Weights of a small multi-label image tagger: num experts 32, patch size [6, 6].
Rows from expert 31 of block 5, named by matrix and row number. Rows with one number belong to one neuron. Each number is 50 + 12 x the weight over its row's rms, rounded and kept within 0 to 99. All counts start at 0. After the name is the row's rms in percent of the matrix's.
# up: expert up (model.blocks.5.mlp.up, 32x128x128), inputs 0-127
# down: expert down (model.blocks.5.mlp.down, 32x128x128, transposed), outputs 0-127
up.48 098:50 81 50 50 17 72 50 50 50 50 50 50 50 50 63 50 50 41 65 50 50 80 48 65 50 39 50 50 50 62 50 71 50 70 50 50 50 62 50 50 33 40 40 21 60 50 50 58 26 32 50 50 31 50 30 50 50 50 50 50 61 50 71 50 50 25 50 50 50 71 31 75 50 50 78 50 60 50 33 50 17 30 50 65 28 50 50 50 50 43 52 50 59 62 39 38 50 50 60 50 50 50 36 79 26 72 50 50 50 61 50 50 50 50 50 50 50 24 50 50 50 54 53 50 50 31 50 50
down.48 101:58 82 50 50 50 50 50 50 18 46 50 50 50 45 42 40 31 67 50 50 50 46 50 44 48 66 23 37 50 46 42 44 70 57 85 24 50 29 50 32 50 50 50 50 50 77 50 76 50 50 50 50 50 36 68 22 50 85 50 50 53 50 66 50 56 50 50 50 84 50 50 50 50 50 50 39 71 50 50 46 33 50 43 53 50 50 50 50 50 50 50 50 33 50 50 50 50 67 42 50 50 41 50 12 50 50 49 50 50 50 50 56 50 50 50 63 60 30 62 27 59 38 47 50 79 57 50 50
up.49 101:65 37 43 50 27 50 72 50 50 50 62 50 50 50 50 50 50 61 50 50 50 57 38 50 62 74 50 60 50 70 64 50 50 23 46 63 64 50 50 38 50 50 60 60 37 50 50 75 38 67 20 50 50 26 50 50 62 50 77 50 44 50 50 51 50 50 42 50 32 71 63 57 37 86 56 50 36 50 74 68 65 57 42 29 50 33 69 50 50 33 50 50 36 50 30 44 50 56 50 39 50 50 44 50 89 50 47 59 56 50 39 50 50 60 50 50 31 50 50 50 50 50 81 50 40 50 63 34
down.49 111:65 50 50 50 23 50 51 54 50 38 50 50 50 35 38 50 50 50 50 61 60 46 74 40 50 50 64 50 50 44 50 50 38 44 38 50 50 83 50 50 32 67 50 33 97 50 51 54 50 27 39 50 57 50 19 50 47 50 41 36 32 50 39 60 37 38 50 35 40 54 50 61 50 50 50 50 50 69 50 57 56 40 50 49 50 64 50 50 28 50 25 50 50 63 41 60 57 54 58 50 50 64 50 50 24 50 52 41 74 50 50 58 73 19 50 47 74 50 50 32 50 74 34 32 29 50 50 33
up.50 093:50 50 66 32 50 44 61 70 38 19 63 50 50 50 50 72 58 50 50 50 50 35 50 75 50 50 50 50 50 73 53 43 52 50 50 50 48 50 32 50 50 50 50 65 48 50 36 50 46 67 50 50 50 72 50 50 37 52 64 42 55 50 50 34 50 31 48 50 24 50 34 25 50 25 50 50 50 63 50 79 75 45 50 50 76 50 23 50 50 50 50 52 93 36 50 29 50 50 50 50 50 50 50 50 47 50 34 63 66 50 52 50 25 73 50 50 50 50 69 39 50 50 69 74 50 50 33 45
down.50 097:50 50 30 50 40 50 18 50 50 60 32 50 36 12 50 29 50 50 65 50 50 50 50 50 43 50 50 50 50 50 35 50 35 50 40 33 88 39 31 50 50 44 50 42 50 50 50 50 50 71 50 57 22 50 50 52 50 50 50 50 50 50 66 50 50 50 50 50 80 50 50 50 73 29 49 18 82 47 31 50 59 50 47 50 50 50 63 29 27 50 76 76 42 67 41 59 72 54 34 50 58 47 36 50 38 69 50 50 30 60 50 50 50 50 50 50 50 63 50 50 50 49 50 50 50 38 42 50
up.51 095:50 50 51 50 35 50 94 50 50 54 37 65 50 50 44 50 43 71 50 50 62 50 36 32 64 50 31 59 65 50 50 50 50 50 50 50 67 50 50 28 50 65 50 50 39 76 50 66 50 50 31 38 50 41 41 50 50 50 50 47 50 50 41 56 51 50 38 56 50 79 31 56 50 69 40 47 15 35 67 53 50 50 50 16 50 30 63 64 50 50 50 50 59 50 50 50 50 40 78 39 50 50 50 50 50 46 50 77 60 50 50 03 50 50 50 70 50 50 33 28 58 50 50 55 50 57 50 50
down.51 101:63 65 50 50 57 61 27 61 50 45 50 50 50 46 50 50 50 41 67 68 62 50 50 50 83 50 51 65 50 31 50 50 50 70 45 50 50 67 50 36 34 50 54 33 61 50 50 50 34 13 50 50 50 33 31 50 34 74 50 48 50 50 50 50 36 38 50 53 18 54 50 67 50 42 50 50 34 65 50 50 50 50 57 29 50 69 53 50 17 42 36 38 50 50 39 53 71 50 31 50 50 57 20 50 50 22 58 40 72 38 45 50 46 50 50 50 50 50 56 50 76 71 50 50 50 26 64 45
up.52 120:50 50 27 56 55 34 50 63 82 26 60 50 39 57 50 50 61 50 38 64 50 34 70 41 50 50 43 50 69 50 59 31 47 13 50 50 54 50 50 50 21 39 90 50 50 63 50 50 34 50 50 42 50 67 50 50 50 50 50 73 50 50 50 58 42 50 50 50 32 50 65 62 49 50 50 50 41 57 92 30 50 50 50 56 63 62 41 45 50 50 53 50 56 50 50 50 58 50 43 35 45 50 50 62 35 84 49 38 54 50 50 61 50 59 47 38 39 33 73 50 50 50 38 50 38 50 78 63
down.52 119:50 37 50 65 35 46 50 85 50 50 37 50 64 73 50 61 81 39 76 71 50 50 50 50 42 65 27 38 36 66 62 56 34 47 31 50 60 50 50 31 26 56 42 50 50 50 45 50 72 28 36 50 50 50 23 50 34 50 36 50 50 50 50 41 50 50 50 50 50 40 50 51 50 56 50 43 41 51 50 50 34 30 46 34 50 50 50 33 39 62 48 34 63 37 39 50 54 50 26 42 43 72 50 55 66 22 50 50 50 35 64 42 50 54 35 50 50 50 50 35 50 56 50 43 50 52 50 91
up.53 102:54 70 40 60 50 50 50 50 50 57 54 40 65 50 27 72 46 36 80 50 50 80 32 50 50 46 28 50 50 82 21 50 50 52 37 32 50 50 38 41 36 50 50 50 28 36 59 34 87 50 50 50 43 57 39 50 50 50 67 64 50 50 83 50 50 64 65 39 59 41 50 50 50 39 50 50 50 23 44 33 31 67 52 60 65 44 50 50 50 50 50 50 55 69 68 51 50 50 60 50 37 50 20 50 55 50 50 72 55 50 50 50 41 34 27 43 50 50 50 57 50 50 43 40 50 50 67 50
down.53 102:38 50 50 65 50 55 42 45 50 50 50 77 50 29 46 50 50 50 45 50 62 65 50 27 58 50 50 50 46 28 35 50 69 66 49 50 36 46 47 50 33 50 50 42 50 50 50 50 50 50 96 50 50 57 50 13 50 64 44 38 33 50 71 50 69 60 50 50 64 64 50 40 35 52 44 38 30 50 37 22 29 50 64 50 58 36 55 59 71 31 15 50 50 40 62 64 51 74 50 51 69 50 50 35 50 33 52 50 46 64 50 50 68 59 30 69 57 50 50 50 50 50 56 50 60 50 50 50