config.yaml
train_examples: 145000
image_size: 48
norm: "layernorm"
mlp_ratio: 3
layer_scale_init: 0.1
expert_mlp_ratio: 1
width: 128
optimizer: "adamw"
beta1: 0.9
eps: 1e-06
max_steps: 40000
lr_schedule: "step"
Rows from block 3 of a small multi-label image tagger, named by matrix and row number. Rows with one number within an expert belong to one neuron, the router's apart. Each number is 128 + 24 x the weight over its row's rms, rounded and kept within 0 to 255. All counts start at 0. Numbers have three digits each.
After each expert's rows are labels from the 100 images, of 14976, where the router gives the expert most weight on average: "strongest on" is what is common among them. Only what is clearly more common there than usual is listed. The data: Sentinel-2 satellite tiles (TerraMesh). In brackets: how many of the 100, against the usual share in percent.
# router: router (model.blocks.3.mlp.router.weight, 32x128), inputs 0-127
# up: expert up (model.blocks.3.mlp.up, 32x128x128), inputs 0-127
# down: expert down (model.blocks.3.mlp.down, 32x128x128, transposed), outputs 0-127

# expert 28
router.28:114110146140100127102105111143128121113083168126131127155126101155114165126098164099098107113120173182148149127107112142142081135108125116184148170141152106133128106101177102084094140106159142142152100147136117141119112112108169144140104142139145169140157120169135161077114140124105077109111134116159108110110116136148099109144148110117138080146127166139088118118120134146169135114107
up.12:128170128123116111128123128148162128128128128128128108145128148128116128154128191099108128128106128149128128128070164128182128128132158128128128057128098087147128099128128151128141132149128134083128155073128140128128111135136128115128128128103108111128108128128128113171154128156088128128097128128128110145128183128128128110128154183197105140164088045150137128128128093074100128128104
down.12:128128128108151128128122108128128128128128117128128128126128091128128093128143198079114128128186128084128098128105146128128128128167189128128128128153125128128128128128128128143062128163203165158128128155128128128128106128066160139161098093175128128114128151128147080089119098128156128098157128134128128128128128091128142128128088159128128136128128110128084077121128128128191128082128
up.13:147175128119128138151159087079148172128128128161099093128128158156164162128140174050164128097161142128164128128128113128128142115128128217128128128128128128087172128149128126128111128128162119159128128122128128073128128135128128128148103200077128128128052128110128128128099128128128128164128128128128128128153128128128113128128128153095109128144128128084128128128102128128143128091128
down.13:151128085082133156128149170142128155170100128138128101128128128128082128128128142118138181128128128097128128168128128104128128152141195128160128074141098128111128097100128128197086164128128128128092128102082151141128128128128128183110173128097128128128138136128165128128107128128149128096128128085128128128128112128128128107070187128128128139128128138128128128128128128158128163114045
strongest on: bare ground (76 vs 24.3); main land cover: bare ground (52 vs 5.1)

# expert 9
router.9:118102153115092099148127123131128152156108136166160143137114135107129148145133176144070141116131141161145157141123109104160120087092150169100119151124087093120148121153150123114100164115100136117128118161127140088072139149149137120117094172172108129095110108165172137086134119116118094099172121106139111141134117121106122160152137127100135152143106162094145121121101129115187118098106
up.0:128153128154179101128087120163126128154107171055128158128100164128074128091091092154100137128137153106128101102128128116128175128118128128128128167128128123099110185128112160114128103128167085128153158169128087128148128087162128107136128135128128128128105101128093104134128128128117159128128097152128096128105128175128151077093128084165128128108128104128090128102128128128128128103146
down.0:137093128108078128128128184128106128151119128128068128150128128148103128128128104122128175108128153128128128128128134163135128128199128067113128081128128128128128102128157128128132108165095128137128128092086128144128146186180158120119191075109160128142128128128123128128128128126146110066095128106128160128128097094128128084128157102125128128128136122128128183120128124128094110130073
up.1:184162160109128150087093128128171128103128128135157128128138108128140128102112167128129128158128122128121153145087128128128110113128150116128128128128109111174128125128145128168134154149128128128111148128093116128128128142128148086107129128128130133128128139128128128128146128128078128081083103128159143167128136146128130096118157128145059128155068039128128128087184091065116128176128
down.1:157128128032170128069099128082097128128128115128128128152128155093103147108118138075068119094128085128135104175128127128096093128128159128128128128128128128128128128128128128099128196128114096091142128128152102137077134079128128128128128128182099128128128128125178158128128166094128148128166156128139128159158128150169128128128128128154128128128128137102128128128125103116128139096128
strongest on: flooded vegetation (26 vs 10.2)

# expert 27
router.27:162131121120140149141097115118124137129115137091107135106089106131109106135130161136112169149098116158147104139141165169120133139145147115107152108188122077114084159118142121173110136109115145170105139154075107111135149118114140112096128161141108127111133093112140118141128135145153131102120151149151148106117152148127166105118084164171072127162110062140169141102154115130129155091124
up.0:103081107141128128128128128156151154128128128096088128151128128128128132163114136128203060144118128089103161128128128083130128128128128094128128169128121128128158088069128099177085128128128128128106186128106128128116092145137098097132162128142153128128128128215173166106128128068097128128128128128128091128128128128134128128138128128128148175128088128128093115113128128128109128128128
down.0:198128128128093140128124128101128128128128128128128157193124149082107128128128154128128128112083128096128128109158153128148128112128188093144166139129091128128128117128070155107128097147128128083128090128098088079163120146128163078128128062128114136146128128137157128111106128128087116128111189128128128128128128128145128092140080120111144128156128077128128128140160091098128129108128
up.1:128154128139128111156115105096069128128153128128101132090128128075113172159098128128182084102168137111098128128137136128128159167128128128104163099169122128128106167128128169128128128128128085128099128114105128193097177128095120128152158128113108128128128125128128128128128161131128151128128169128128083100079128128172128128102112128101166172128163160160128128130128162187128128128106
down.1:183118081102128140140140128071128128157158160128168135167128128128128128128128151128128117128128128062128128115125142147128128128167128155094150112138128144128105103128128128112184128208128128128128128128085117128128128128178128084128109128128128174161128117128128108083128146128091147128128128128128128128128128085128128063128103072128108128128128073128202128157128078132128128128128
strongest on: snow or ice (45 vs 20.6)

# expert 11
router.11:115158102158096133094147132103126135151162122137130182108121118174112112157118131095112140149163097101121160130129152121137133110116136149101143110132107137115117107171115122135164169100094144141132106090120178161111083136120115142144139154150123126155071119111126112098110131151146114124135120150102133166100166101134119124144161124136145191111162125097178128163117117105071176119111
up.12:128128128128108168128128085128132073103128128135128188116139197134107201148128128128157135101128095128128138128128158079128128128128128128109128128143110128128128128124152128128086141093115176171158084120144140148077087137128128082111128141128128128128106128148128128088150128125128103079128156128096128128128104141128128128128145128128177159128128106109128179130128191093085174107115
down.12:128081128128128146128128073128128110078152076128118157128096106176082128185128093128097160128176128128128165128128137142160136128128128176169154128153128104103128119128091144128155128128065128128152128092113128128128128158122073092146085120100128098165128128128091128128171113094128115128078090144128128128128090162128135128102128128129128146128128105128162128128115163128170147107128
up.13:110062114128128128128151156128128127128128128071169162158128101118141128118128128158109146128128128128168128192158128125116128128150128142141128113160128128103089128128128128128128128164169143128077128190082101097128171128128128128128050145147169176105128128167145128078101090128128128128128141105128128110133128080094128138182128097128165108156120128128128152092138128133128128105128
down.13:106128128128128083153155164128138159139152152147196097128148100137157128130149085128128161073096083140152128128128103128128147095097128128128128128128160128083114099128107137166128177128145128128125128131143113128094163175182086128099106171142101128118142128072128150128100172128138128139142096125136126146161128128143145108128128090128096115128087086102105077119128118128133085128127
strongest on: water (91 vs 40.5); main land cover: water (89 vs 11.2); clouds (34 vs 15.5)

# expert 16
router.16:102144128136129078124117150112099129164079075143116100149148153128149153137126127120157132115087123104156112167164124104161112113119078112127122105146127175113105149149130110122154124159109096079124115129135128150134092165168100118138138110121110112180150101188096106094113114111146157135110154112122158133134114108168122141150174140106148140082076106148137135124141130123124139161148
up.0:164128144128159136165128128145128114128108156128175128128117128120096101128160133128128145096128143168128128098115128128128143154128151103161128128144128087151128128089145114142128128128150147146128168128105072128128115128128128085128128128162149128128139110128114144128128137128168128118101150116151085191111128184128128128178085073170070076160128089133128096057120142092160135128149
down.0:128128134128128148109128128128128107096128128096081128160078128157128118128114079162113128150156112128086128128128128128171117128167134128159128128128147191084098097128128092128146148095128079128128128128145083128038128099128128128128128128128174152128128121159128101119128128128172166128104148128142160126117128172128101095056148128143132128152116128176128128128128128128153128128067
up.1:146128128100128128128128115167156128118128128092128128171125128128128102128126128161126128128128128172128082128163187165128095109177123128128128154172128111128128152128146128090108128128144095128128128128128170150158107154113082083119128128099095112128109128139177128128128191103128107145186179162104122158128128128128128128128037081146107115128128069128137150098128121128128128128128
down.1:113156114128128102128128086128128128113128128094108128190128117128158111108128071128128128128128113128168118147128128063106113109128137115123128158128098185103128184128080114128152128128170083112128195128139106128109128128170128114128128128128128054128128139128090128207128167128179177096111128158128143128128131128128128128091128128150093149128098128131128117127095128128128125128145
strongest on: snow or ice (72 vs 20.6); main land cover: snow or ice (56 vs 14.6)

# expert 20
router.20:086157122176135151133117090108149131160134140144106145181106079182154104133091102118100121139168099122130120115148141147129140082134103118136151135136127110132102138125150126136105085131133115134154133126179114161084157126125160089115130147135126112155094129136147111142093119133115127128141144160120135166105166134103138134134161161078126164152145140094103141147078097143094150083090
up.0:095106097165080159128126164128128222128128086128101174175128128128128146128098121128128128174128128068128093128128155128128076128128128107128106135160128111161128128128128116160128128128128182160128128128128128128128114130098192096128085133144156128110115128110178128128128128128159128128102180128074128128107128128128170128128128128106128128128133128128128150128128128166081161173128
down.0:076077128128139128128158122155113128102132128073143128119128139181128115179128128140081128165082128186098132128110152128136128128128156128128098128128117128128128128128106128177132128128128152156128094128077153128128090156176097190128076140076098128149128120162178107128128128128180157184128105137116128128129128128128128128128128201124137128127128128109147128128128124128128094120128
up.1:128128161095128128128178127128128157183128128184128128127115147149128091099128128065128128128165110158144128128128128111128117128101083167128128128151125128113163174128128144052128128164128071128143083128128128128128128164128128128149128128075128107128130128128128080128128133179128128128057130128128150107146128093128128128128128128128092146109101157107119190128098128128128089076128
down.1:128128128144128150128066101128112128092120055119155128128128116097099164128128178076062128128128128120128152152128140108128198128068134128071128128128144129128128128079173128128128177081095112128128140128128128128114128128077128128109128128158128084169154128102128128110144102128157128169128140128128148128128125128128128128128161128128100128089089128148143128122129163150128180128128
strongest on: water (94 vs 40.5); main land cover: water (92 vs 11.2)

# expert 26
router.26:134155153092153134137094131134151153096140183122121120105140103143120156098090159098091114169168132150155122155082103165151094097129145102132123168123139101159093144138120120125113143142117158177151140123119120116121153144130103101107138134095138145128144083107182122146116137123079153123092111134145127086127161135156136118108146120158104109118112085102134134102175087110150134170118
up.0:189172128128128128128128128128128061113128128128179136128157128128128128128128162128128163128128139128109181128128093093128144128128115128099106128128128128140128128128128128168154167128128150128100129090128128128075168087105128128183167166128128128090128128128128198128113128128111128161186164110102090144128155128169147128128128128080128128128153104141179086128104158186128128128128
down.0:128178097128128106110128128092099171086128128128138184128128085107128128150128110075128128152166096117128128172128128083128135087128162159094140128128128119147128128128162128128128147128128112128033128128155128128132128096119128128178128128128128123152128128128188167093128128170128128074128128161128156102147113151128110094128128128128128180128128128161128166128128128128094128128188
up.1:128128128099101128128128128128131180103169100145128151098128124128090128144105111098128086150093128128128199128128099128128099128180103128128128128101097128158128065128128105154107074128110128128109116128128128156128128172095161111087128128177128128169157122128128198067128083128103122109128112128128144128096128128128104162128128109128172128128128128137128125138128128169128185168128
down.1:143073128128128128128143128156066128128128128128070128146128088078088128128115146076128110173128075128128128128136128154159128128149146128083121124128128129114128128172160104128128128100128144128155128108128047149097080128128128098124128128140078128128128157128132113092128128129103120150128150074153159156152121181120138151128128128140110082128128128169128156151111089170128143155128
strongest on: built area (68 vs 37.5); crops (68 vs 38.9)

# expert 23
router.23:108109184117139090130126125119131152153136106120151163133135158110161138135135087148100124151138087123146136111144167132107131100132171145075123156084144108113148123160145116141105150150138147127108122164140130082123134133168101090128130173125135142071072139138154142124130131107072129121169120108158103130131147106082144131135140107087153182159128160139151123157114095121098125112149
up.12:171128128140142128128165068128128128128121128126101185128086128128128052074128128074139128114128099071128154128128091093144128130128160128128128152149128128141112209180128177093128165128128088128128089128128108182120128128128128107101164088128153128152119100101128128128128110128128160128128128128128128128128128135128128099083090128128157166105152114128128128145128128089128128128128
down.12:092128089121047128128128128088111150128158102089128128139204128128128128179128095101128155128122128066128165175163128128128192148128155128128128128128128128128128128128081128160128128128128128128110128128128128128140157065128107128128140120128128097128128128128165084149152128175128103147128128128073128128128128128128128076090108128138128160166161118121128128128147139128075128171128
up.13:127153069170045128128128102128128128128159112128128151128128183128128090160175128112128158190128128100128149163128187128128128162149177137099128086165128128128128128128128090143144158128101157128090118128128169148130132128116143154151128128121128128128103128097128128156128128162128128098128106124094128128081128128108128084128128128147128146128074091109128128128128071128092128128171
down.13:081128113117128128128128115090113128097128153114104095103206128128105128150128128128128179100125149102140230129149128128128127097105128128182129132128128128113149128128114128169106136123128128128174112096164128138128141102143119128128128128101092113174191128128149128128158144159128109128104092128128083128128128128128128115089128147105115128128147103111050148128143148128171128149102
strongest on: water (95 vs 40.5); main land cover: water (90 vs 11.2)

# expert 29
router.29:085100147128125151173132154131124120117080168121142101100111145152124135126141133095153083140138101153113132153123136158119120161134132125108119100148097167146143126134137162109142096135120106151138169097147150105123132167140107098155121086094151169113094169153100122151141080148085105135113143089105141155124137142073149108079142159140163138137120158166144125145105135115110140078125
up.12:094157102128128128111095128128138128128128128128123175113128128118128128064128128128175101112128163128128090128170184086155152128093128128128156146128128128128128128128101128113096077113153128095150128181102128087128111099128128095147086128128128128089147128156128166128123146166149120128132128085128128128145058166094176126143128100128128085163128128164117095083128128128177108106128
down.12:139128138128153121065102078112161128115067128128087128128128128128153128124128064128104142135128170153093128128128128128160128128111128158128168161165154128092128128155086128128098128103149128128128152128114128128128104108159128128105128116128123083128158146153092128113128190128149180128128143128128128128128128132128128192128128114076128096128128128128179128128083071105171096166128
up.13:092128128128128152122128128128128128050128104102128128128128128111161128066128151128128128128109185128128099106110104128128140128128128128165095172128128162128155155213084128128128121128131128118162200128135163133137101128128128171094128128128128115128128104101128090141128128170128143068128181128128135128146128141118128128128081128128119112043128128128120102128128170128128128151128
down.13:183132128092128087128181073157128096128176128124128128128139128128096128128128128128128128156128128066128151128128150107167128128128128128069128081155128128157107128158121136128134102083106134128128128128128106128126148128128128128128128113128128077128128102128128086179128128128144172146128128159128135092128161204185128128128128128165128128102128093063128087128128128101128167128169
strongest on: snow or ice (79 vs 20.6); main land cover: snow or ice (56 vs 14.6)

# expert 15
router.15:118175143122153132162085102120137134132114153081128118150095115142112159093159111129074170120111151123170121102108091134152184106135117140114098142119126117092080163146085104157145129145141168136127118114093149117130165134083127132136136140158107120100113102110147081139141133133149158106124154176121102099113128130149139122150113183145100110111167111104153150111166145121101124132127
up.0:128128101128128101108130128128090144128160109166127128063128128104181093128128119168128119162128128161128084128141128128128128129128128109128107128128155064099148128174128110128128159128175128128128142193128128128185128088128125128092101114128142164136128152092128128128100128098148128184101128152128128109128128072164128089128118128076128098159153128128128128128128128165128061152128
down.0:093128140128128114166128100128128128128128075128088176128076111142141142128152128128169128128128111128105128128128128113128128085146128128128181128128128128199166128120120095128127128148100073203128175142138119102116111129128128128110128128128078128128082128128139179100173112128128128151108128128107128128151166111128128162128143128128128138148112065128118079128078101152128155082106
up.1:107101147096125154156128186128069098077154080147132128128190128101128162128159153083117128109128100128128115099120103128128128151138128128128055108128128149112172097107128128111142128128128128125128137100128128101128128138118128099128128107095092128128128162128128128128164111103128148128187128128099094102112154092128179128108128134140104159159090128128149136128128167176130094128176
down.1:128077073158128080090145128128128103128128100138128129138128090111125171128146128074128097128128122128106128128128144128127101102128128128128128128183170128176182146128128167128128128099142081128126128107177128154152187097128128152128128128107154128174084128128081178147128128149128128162098128122114128128128128128128128128128128128088128175103128153099144128129104081104104171105170
strongest on: snow or ice (87 vs 20.6); main land cover: snow or ice (80 vs 14.6)

# expert 4
router.4:151119106093135103107131166149099151131135114145170188100117132110148157147111136120104080166121112114118153096112130136135093106120141127121120111129128136125151126186089128111143144162092094070161136140146112101127109111196123132132125105113184109154128137092103142131129146134115135152072114109138139115154127122139071106153146121124153152121142160111087116115143118135136120193129
up.0:128128112128128083103155128128128128128128128053153128128128128128109128128128128112128128128128075128128080117115128128151158128110128128128128170128128128128142128138128114128076128128150199128128128128142090113128128128128128128182091128184128152128128128174192090109129128153069128128163064128128138128128128128141160111147128128177128128184090092128128128159189083164111128128128
down.0:099128104128128128190128099161128128128166128082128107128124131128143115138128106176128175106128128128093092104128108124128128128133078080096128091114128111079128187162081128087183112128159128169128128113078128100117133128183149128128127083128128128136107128128128088128206140128128148128128128128128128128097128116112128128114165128128128080128131128096147147152128128154094128162128
up.1:080128128107128066147128151128095109111138169161158128084144128128155175128128146115090128128128128146128128128128128143128128121128128153128104103161128128029155128128128128147126139157128128114101128128128128101128128128140149128083089110105118151128128128128160128153096128128128128129128128142105128083128128080128128101181179172121107128151128121126177165092171100128128096144201
down.1:108093128128128128152137128144128168128128128128128131130095128183092117170178115176110154128146128128128113128084128088161128128103128137111128084128128128125136171150128165128148128128142128128096128128090128147078169147158158141104128096096128128171128115157083088128205128128128162148128128128128128128128109121128128128060128156151105128105128098067100091137128110128128119169087
strongest on: snow or ice (63 vs 20.6); main land cover: snow or ice (53 vs 14.6)

# expert 17
router.17:157144160112129118106164093085157126140118120145162122104102107148130095132078124129116189108111164164154129123135106112120103108137134166156157146156139116094124155161143117152134154083101118149126115123129162163085155123097136178108147146182135116124128100115146165168145187122173104118130085110136121094139092119137116123129128114135126145111151150091122103108137110145123147116092
up.0:102168128128054128128157148153155070100128128155128069128112128180128128198128128128128102159128165128128128128157128096128173099128128122128128128128128128128117128081128128128099128088128154106105128128128159102116128128128092122166202128098120128104128128152103128137026128134128121128128128091108128107128128128128160128128128128128128072133128128128128128147128128128180128136128
down.0:095128128128164128158165146128128128172128133128128145128113153115138128139097128126140128169180092128128128177128128128135128128128105128147150104093128128187128053128141128128088128095119128079039128128128128128128082137128128114128106177154183099128128128128128088128094128128156128084127128128128128097128169157188097166128128116128098116128155128128096128128108128145128128128078
up.1:128128064146128128128128128157128178128149128126128170128144128128153118128137107128147128159128128067128088143116128175198128164128158065128096128128132128161105128196074128128128128136128171128128140128128128126152081111109128128128163103128166128128128128128084128128128128091118089128128128159109128128128128128128128081171115128128105093128202110128092128128173128094128104128128
down.1:136105128128069128128152145100150128128108128128128128095104128128128101210076128128172128184128128170128183086128155134128110128128128128128128128128128161128189162128128128192128144128128128128132128128067113128128128128107167131128128183128168128098125128128128089128128128128162110132128128153106085138128162128128128191128128128127096120128159085187128128155114089128128128128128
strongest on: water (88 vs 40.5); main land cover: water (78 vs 11.2)

# expert 3
router.3:147129162111166178103110142101146086101150166143135134115113089150126109098107127158120114146131091122102101171160147089106120144145134140107147120076135115120096146137105174134140129098124120143105151088116144129137162130097148138106145131133116122101113168101147160174167131147117127151148125102117175119150157121087127106094123117153088139121100140114172160163116112093101109110171
up.0:116128128079104128128151184128148128128108152128154105104128128092128087152128143128117198128093128104128128128084103162128128120128163128093128076128086128128128128128128109128191128156121128128128163108110128128159128142128128141145187167177146128128128128128166128140128148128092094128128128128128128128128128161128095104155093069164153128128128128128153039128128152128080128128128
down.0:128163103141065151128128160128113128128128097128164128066091098112093128128171065120128119128132128092128128128128128151128147145128128178128162128128128128128115128128184203166128128128117097103128128128128128128097187154086076163143128112107128101128128105128103128177128128128128090128096128128128152089073128128178128128128089128128128128128158128128157130128158155138128099128128
up.1:071128089128128108128128174162139128091103128128164128112111128084167173145123142128128074167128107128135128128137110164177104153128153128128128128128128153134139150150128093088128128153128128091109128128128128117128128128162080128128145108094174144162110128174128128143128093162052128121101156073128147144091128128154128111160128113178128149103115128172128128105164160128128128153128
down.1:172128128128098128150128128094128108128128128158195090128178128105128121128128128128128127098109128094128128106103147168128198128103098128128128128110152086156092128128129128128121128128147168128128102128082128128157099128128128128160151128140088113090128063128105106198128128078124102128128128151102098130097092136160128128174142128071118128128153128128128165125128128128128128128196
strongest on: snow or ice (70 vs 20.6); main land cover: snow or ice (60 vs 14.6); main land cover: clouds (25 vs 2.5)

# expert 18
router.18:121127166109178101166150124129125116125173124097146131127112089158120163129086121112108085105178104144144124130130167114122124088097080121107162147144151150084131140114132095118111128122146106186139135143131115099152118109148117149092091142120130124153110111139183109098115161143152136151133113118156158116124144130137131169131138120117165118087141171160125114109095088137126104145071
up.0:128128128145128091128128128075128128128128128128128128128149128134163183128175100128094163128128091106161183102128064128128128156111128126128128138113088176128071156169082158157128128128128139128077147144098128079128167081128082095163141128128128183145112128105128150139128108128106158128103128128128128128128128128128128128138128158128122147128096128128133128084121179152074128154128
down.0:128089088150062128128131128128128128190110128159157128128128138128191101128128128149128154128071128153146128128128128109128125190128128128128131095128117133128128100128087128158128111128128099085128128128149128128105131174162160128128128116128128170128128128112128123085142128128160157128128053128164173164128128128128128128113140101128138128171140114128128112128144128128027129172128
up.1:156121087089128151125115128128131098128128128128156156074128138091105128128128115128128098171128128128103160128153084128168118107168128102149142128088110128131091131128063055156128107128128099156128141128117128128107088128162092128084146169099136155175128128094128157128091128114128128128161128128144152147157128128162066128128123083128128128128158139107128128082128143141128128186128
down.1:133128114127128142138168101107128098134143128100162136128128094115128128135150128103162128128128128128095128128139158091128128117126128128113151113158128128134159142183110214137152128155102106135093128101111073128139079186128128128128128072128092084144127124128127112128168176104116145159072098089128176128128128128177101128128128121179144097129128088128104164108128128128099132128144
strongest on: main land cover: rangeland (86 vs 20.4)

# expert 10
router.10:094132122145110138132142106174153155127139138159100128109101124163101098166123144116121115180169146147087150085126115113146162114113139104168121128099124091128140077102142109088106104114083156129143079153112142125114106125089138094109106145111124103130106114140167108080091132165098084122118131119141111143094153140129159152150150123125136093151160137128114164162104132133162147106102
up.0:128128128088128122092104128128128128128104128128148111128128188053128128128160140122128105141128128128172104161128128128128097105128210111128136128128067109128128132128170128089128128128109128128128128154104177128118128128128128128190196154162152116106128077128088192149128153092128128128128167128118128104128128144128128174128122097128157155143128128128128145128128128155161128128176
down.0:128121060038079125128128128128128119150150140147128128128128121128121128074128117110128169128093111128153063128102128114127128128162128128128128100128117128128094128128128128150128128128177096128128128140079210164170128128128093128128185194128128128143128151128128128128168128094147128128128128108107094128128081125128128084091128128128128128128128128150128128128128186093128128124128
up.1:128128097128086166110128128113128161128089128113137135128128170072128128144125128128128128162128128128128129151110128175128128128128189128128128074128090128128128128130177128128128144128128128128103087094096151149128134193128145128174185145169128128128094093128128128128078128084158128093145188128098128128128128128101166128128128128128128128128128122089154179128128128128128049128171
down.1:128109123032095093145141119074128091124148101174118128128128128128128128128128160158128128101128126185144064128128128128106128128128164128167108096119114128129110128108134128172103128123128128128128159165116192091128103128128128128128128128128192128129128128092128128150128171086130073128116128121079128128128104128128145076160128102176128128153128118136128128128106128156129137171128
strongest on: bare ground (75 vs 24.3); main land cover: bare ground (53 vs 5.1)

# expert 22
router.22:148143150135139098136129114136184139067119150146136169117140094158146114097083120155157094124177124147094135110146137099097113111121110156134160161146099091148105130111167148094123092112109135145148172114119113122111162164125146131102117154143135098106108102164172151137097154137124127138169100118112123151137145161119138127099114067138122109127114104122107111086121101091159114143107
up.0:128163128128134094104133076128128131166128128128095128154183090128128128161128099128128206128088128086128110093158164101128128120112112185112128165140128101128079128132084128165128128113152128078128128155091105128128128128128113124117145128155128110118128110128109130128075128128186146128128099167128128095121079128143128165155111128150062106128128110086128128128128128128128128169128
down.0:137128160113128128128128128100128128128128128094128128128128101102094128128128099084105105088101084128106076128112128128128128128123111145128128172128128128128102128136128128153135164128159128128134128121128110119140128128128106128128139121143096128063101128111096128128128073128162097128128128219128098128160078128091128062128198211128128128179154111108128128161128128159128128128128
up.1:128111097148128128128192114172150153128118128078130146158129162128128128128128097128172128128111110128102128128087117128128128140086145160159150128128114151154177160128133146090128096128128104128128141128143128124168132128150104128168122128128128128072137128171128128151177128161086118126128128099128106133128082150046166112128111086170193134128108161139128088128115128128114096128109
down.1:122128128128128128080084147128100077128105150157101128116128128155193143166128155175128098128128128128128128128102128157128128128139128065102114128153191128153111155128128128128104128074128146160111128128181098084128128095090128128128128128128101159128112165088107147128128102132128128138090128113128128128128104083100128128152128168128128079149093128106103128161128117189080128106128
strongest on: crops (68 vs 38.9); main land cover: crops (53 vs 20.2)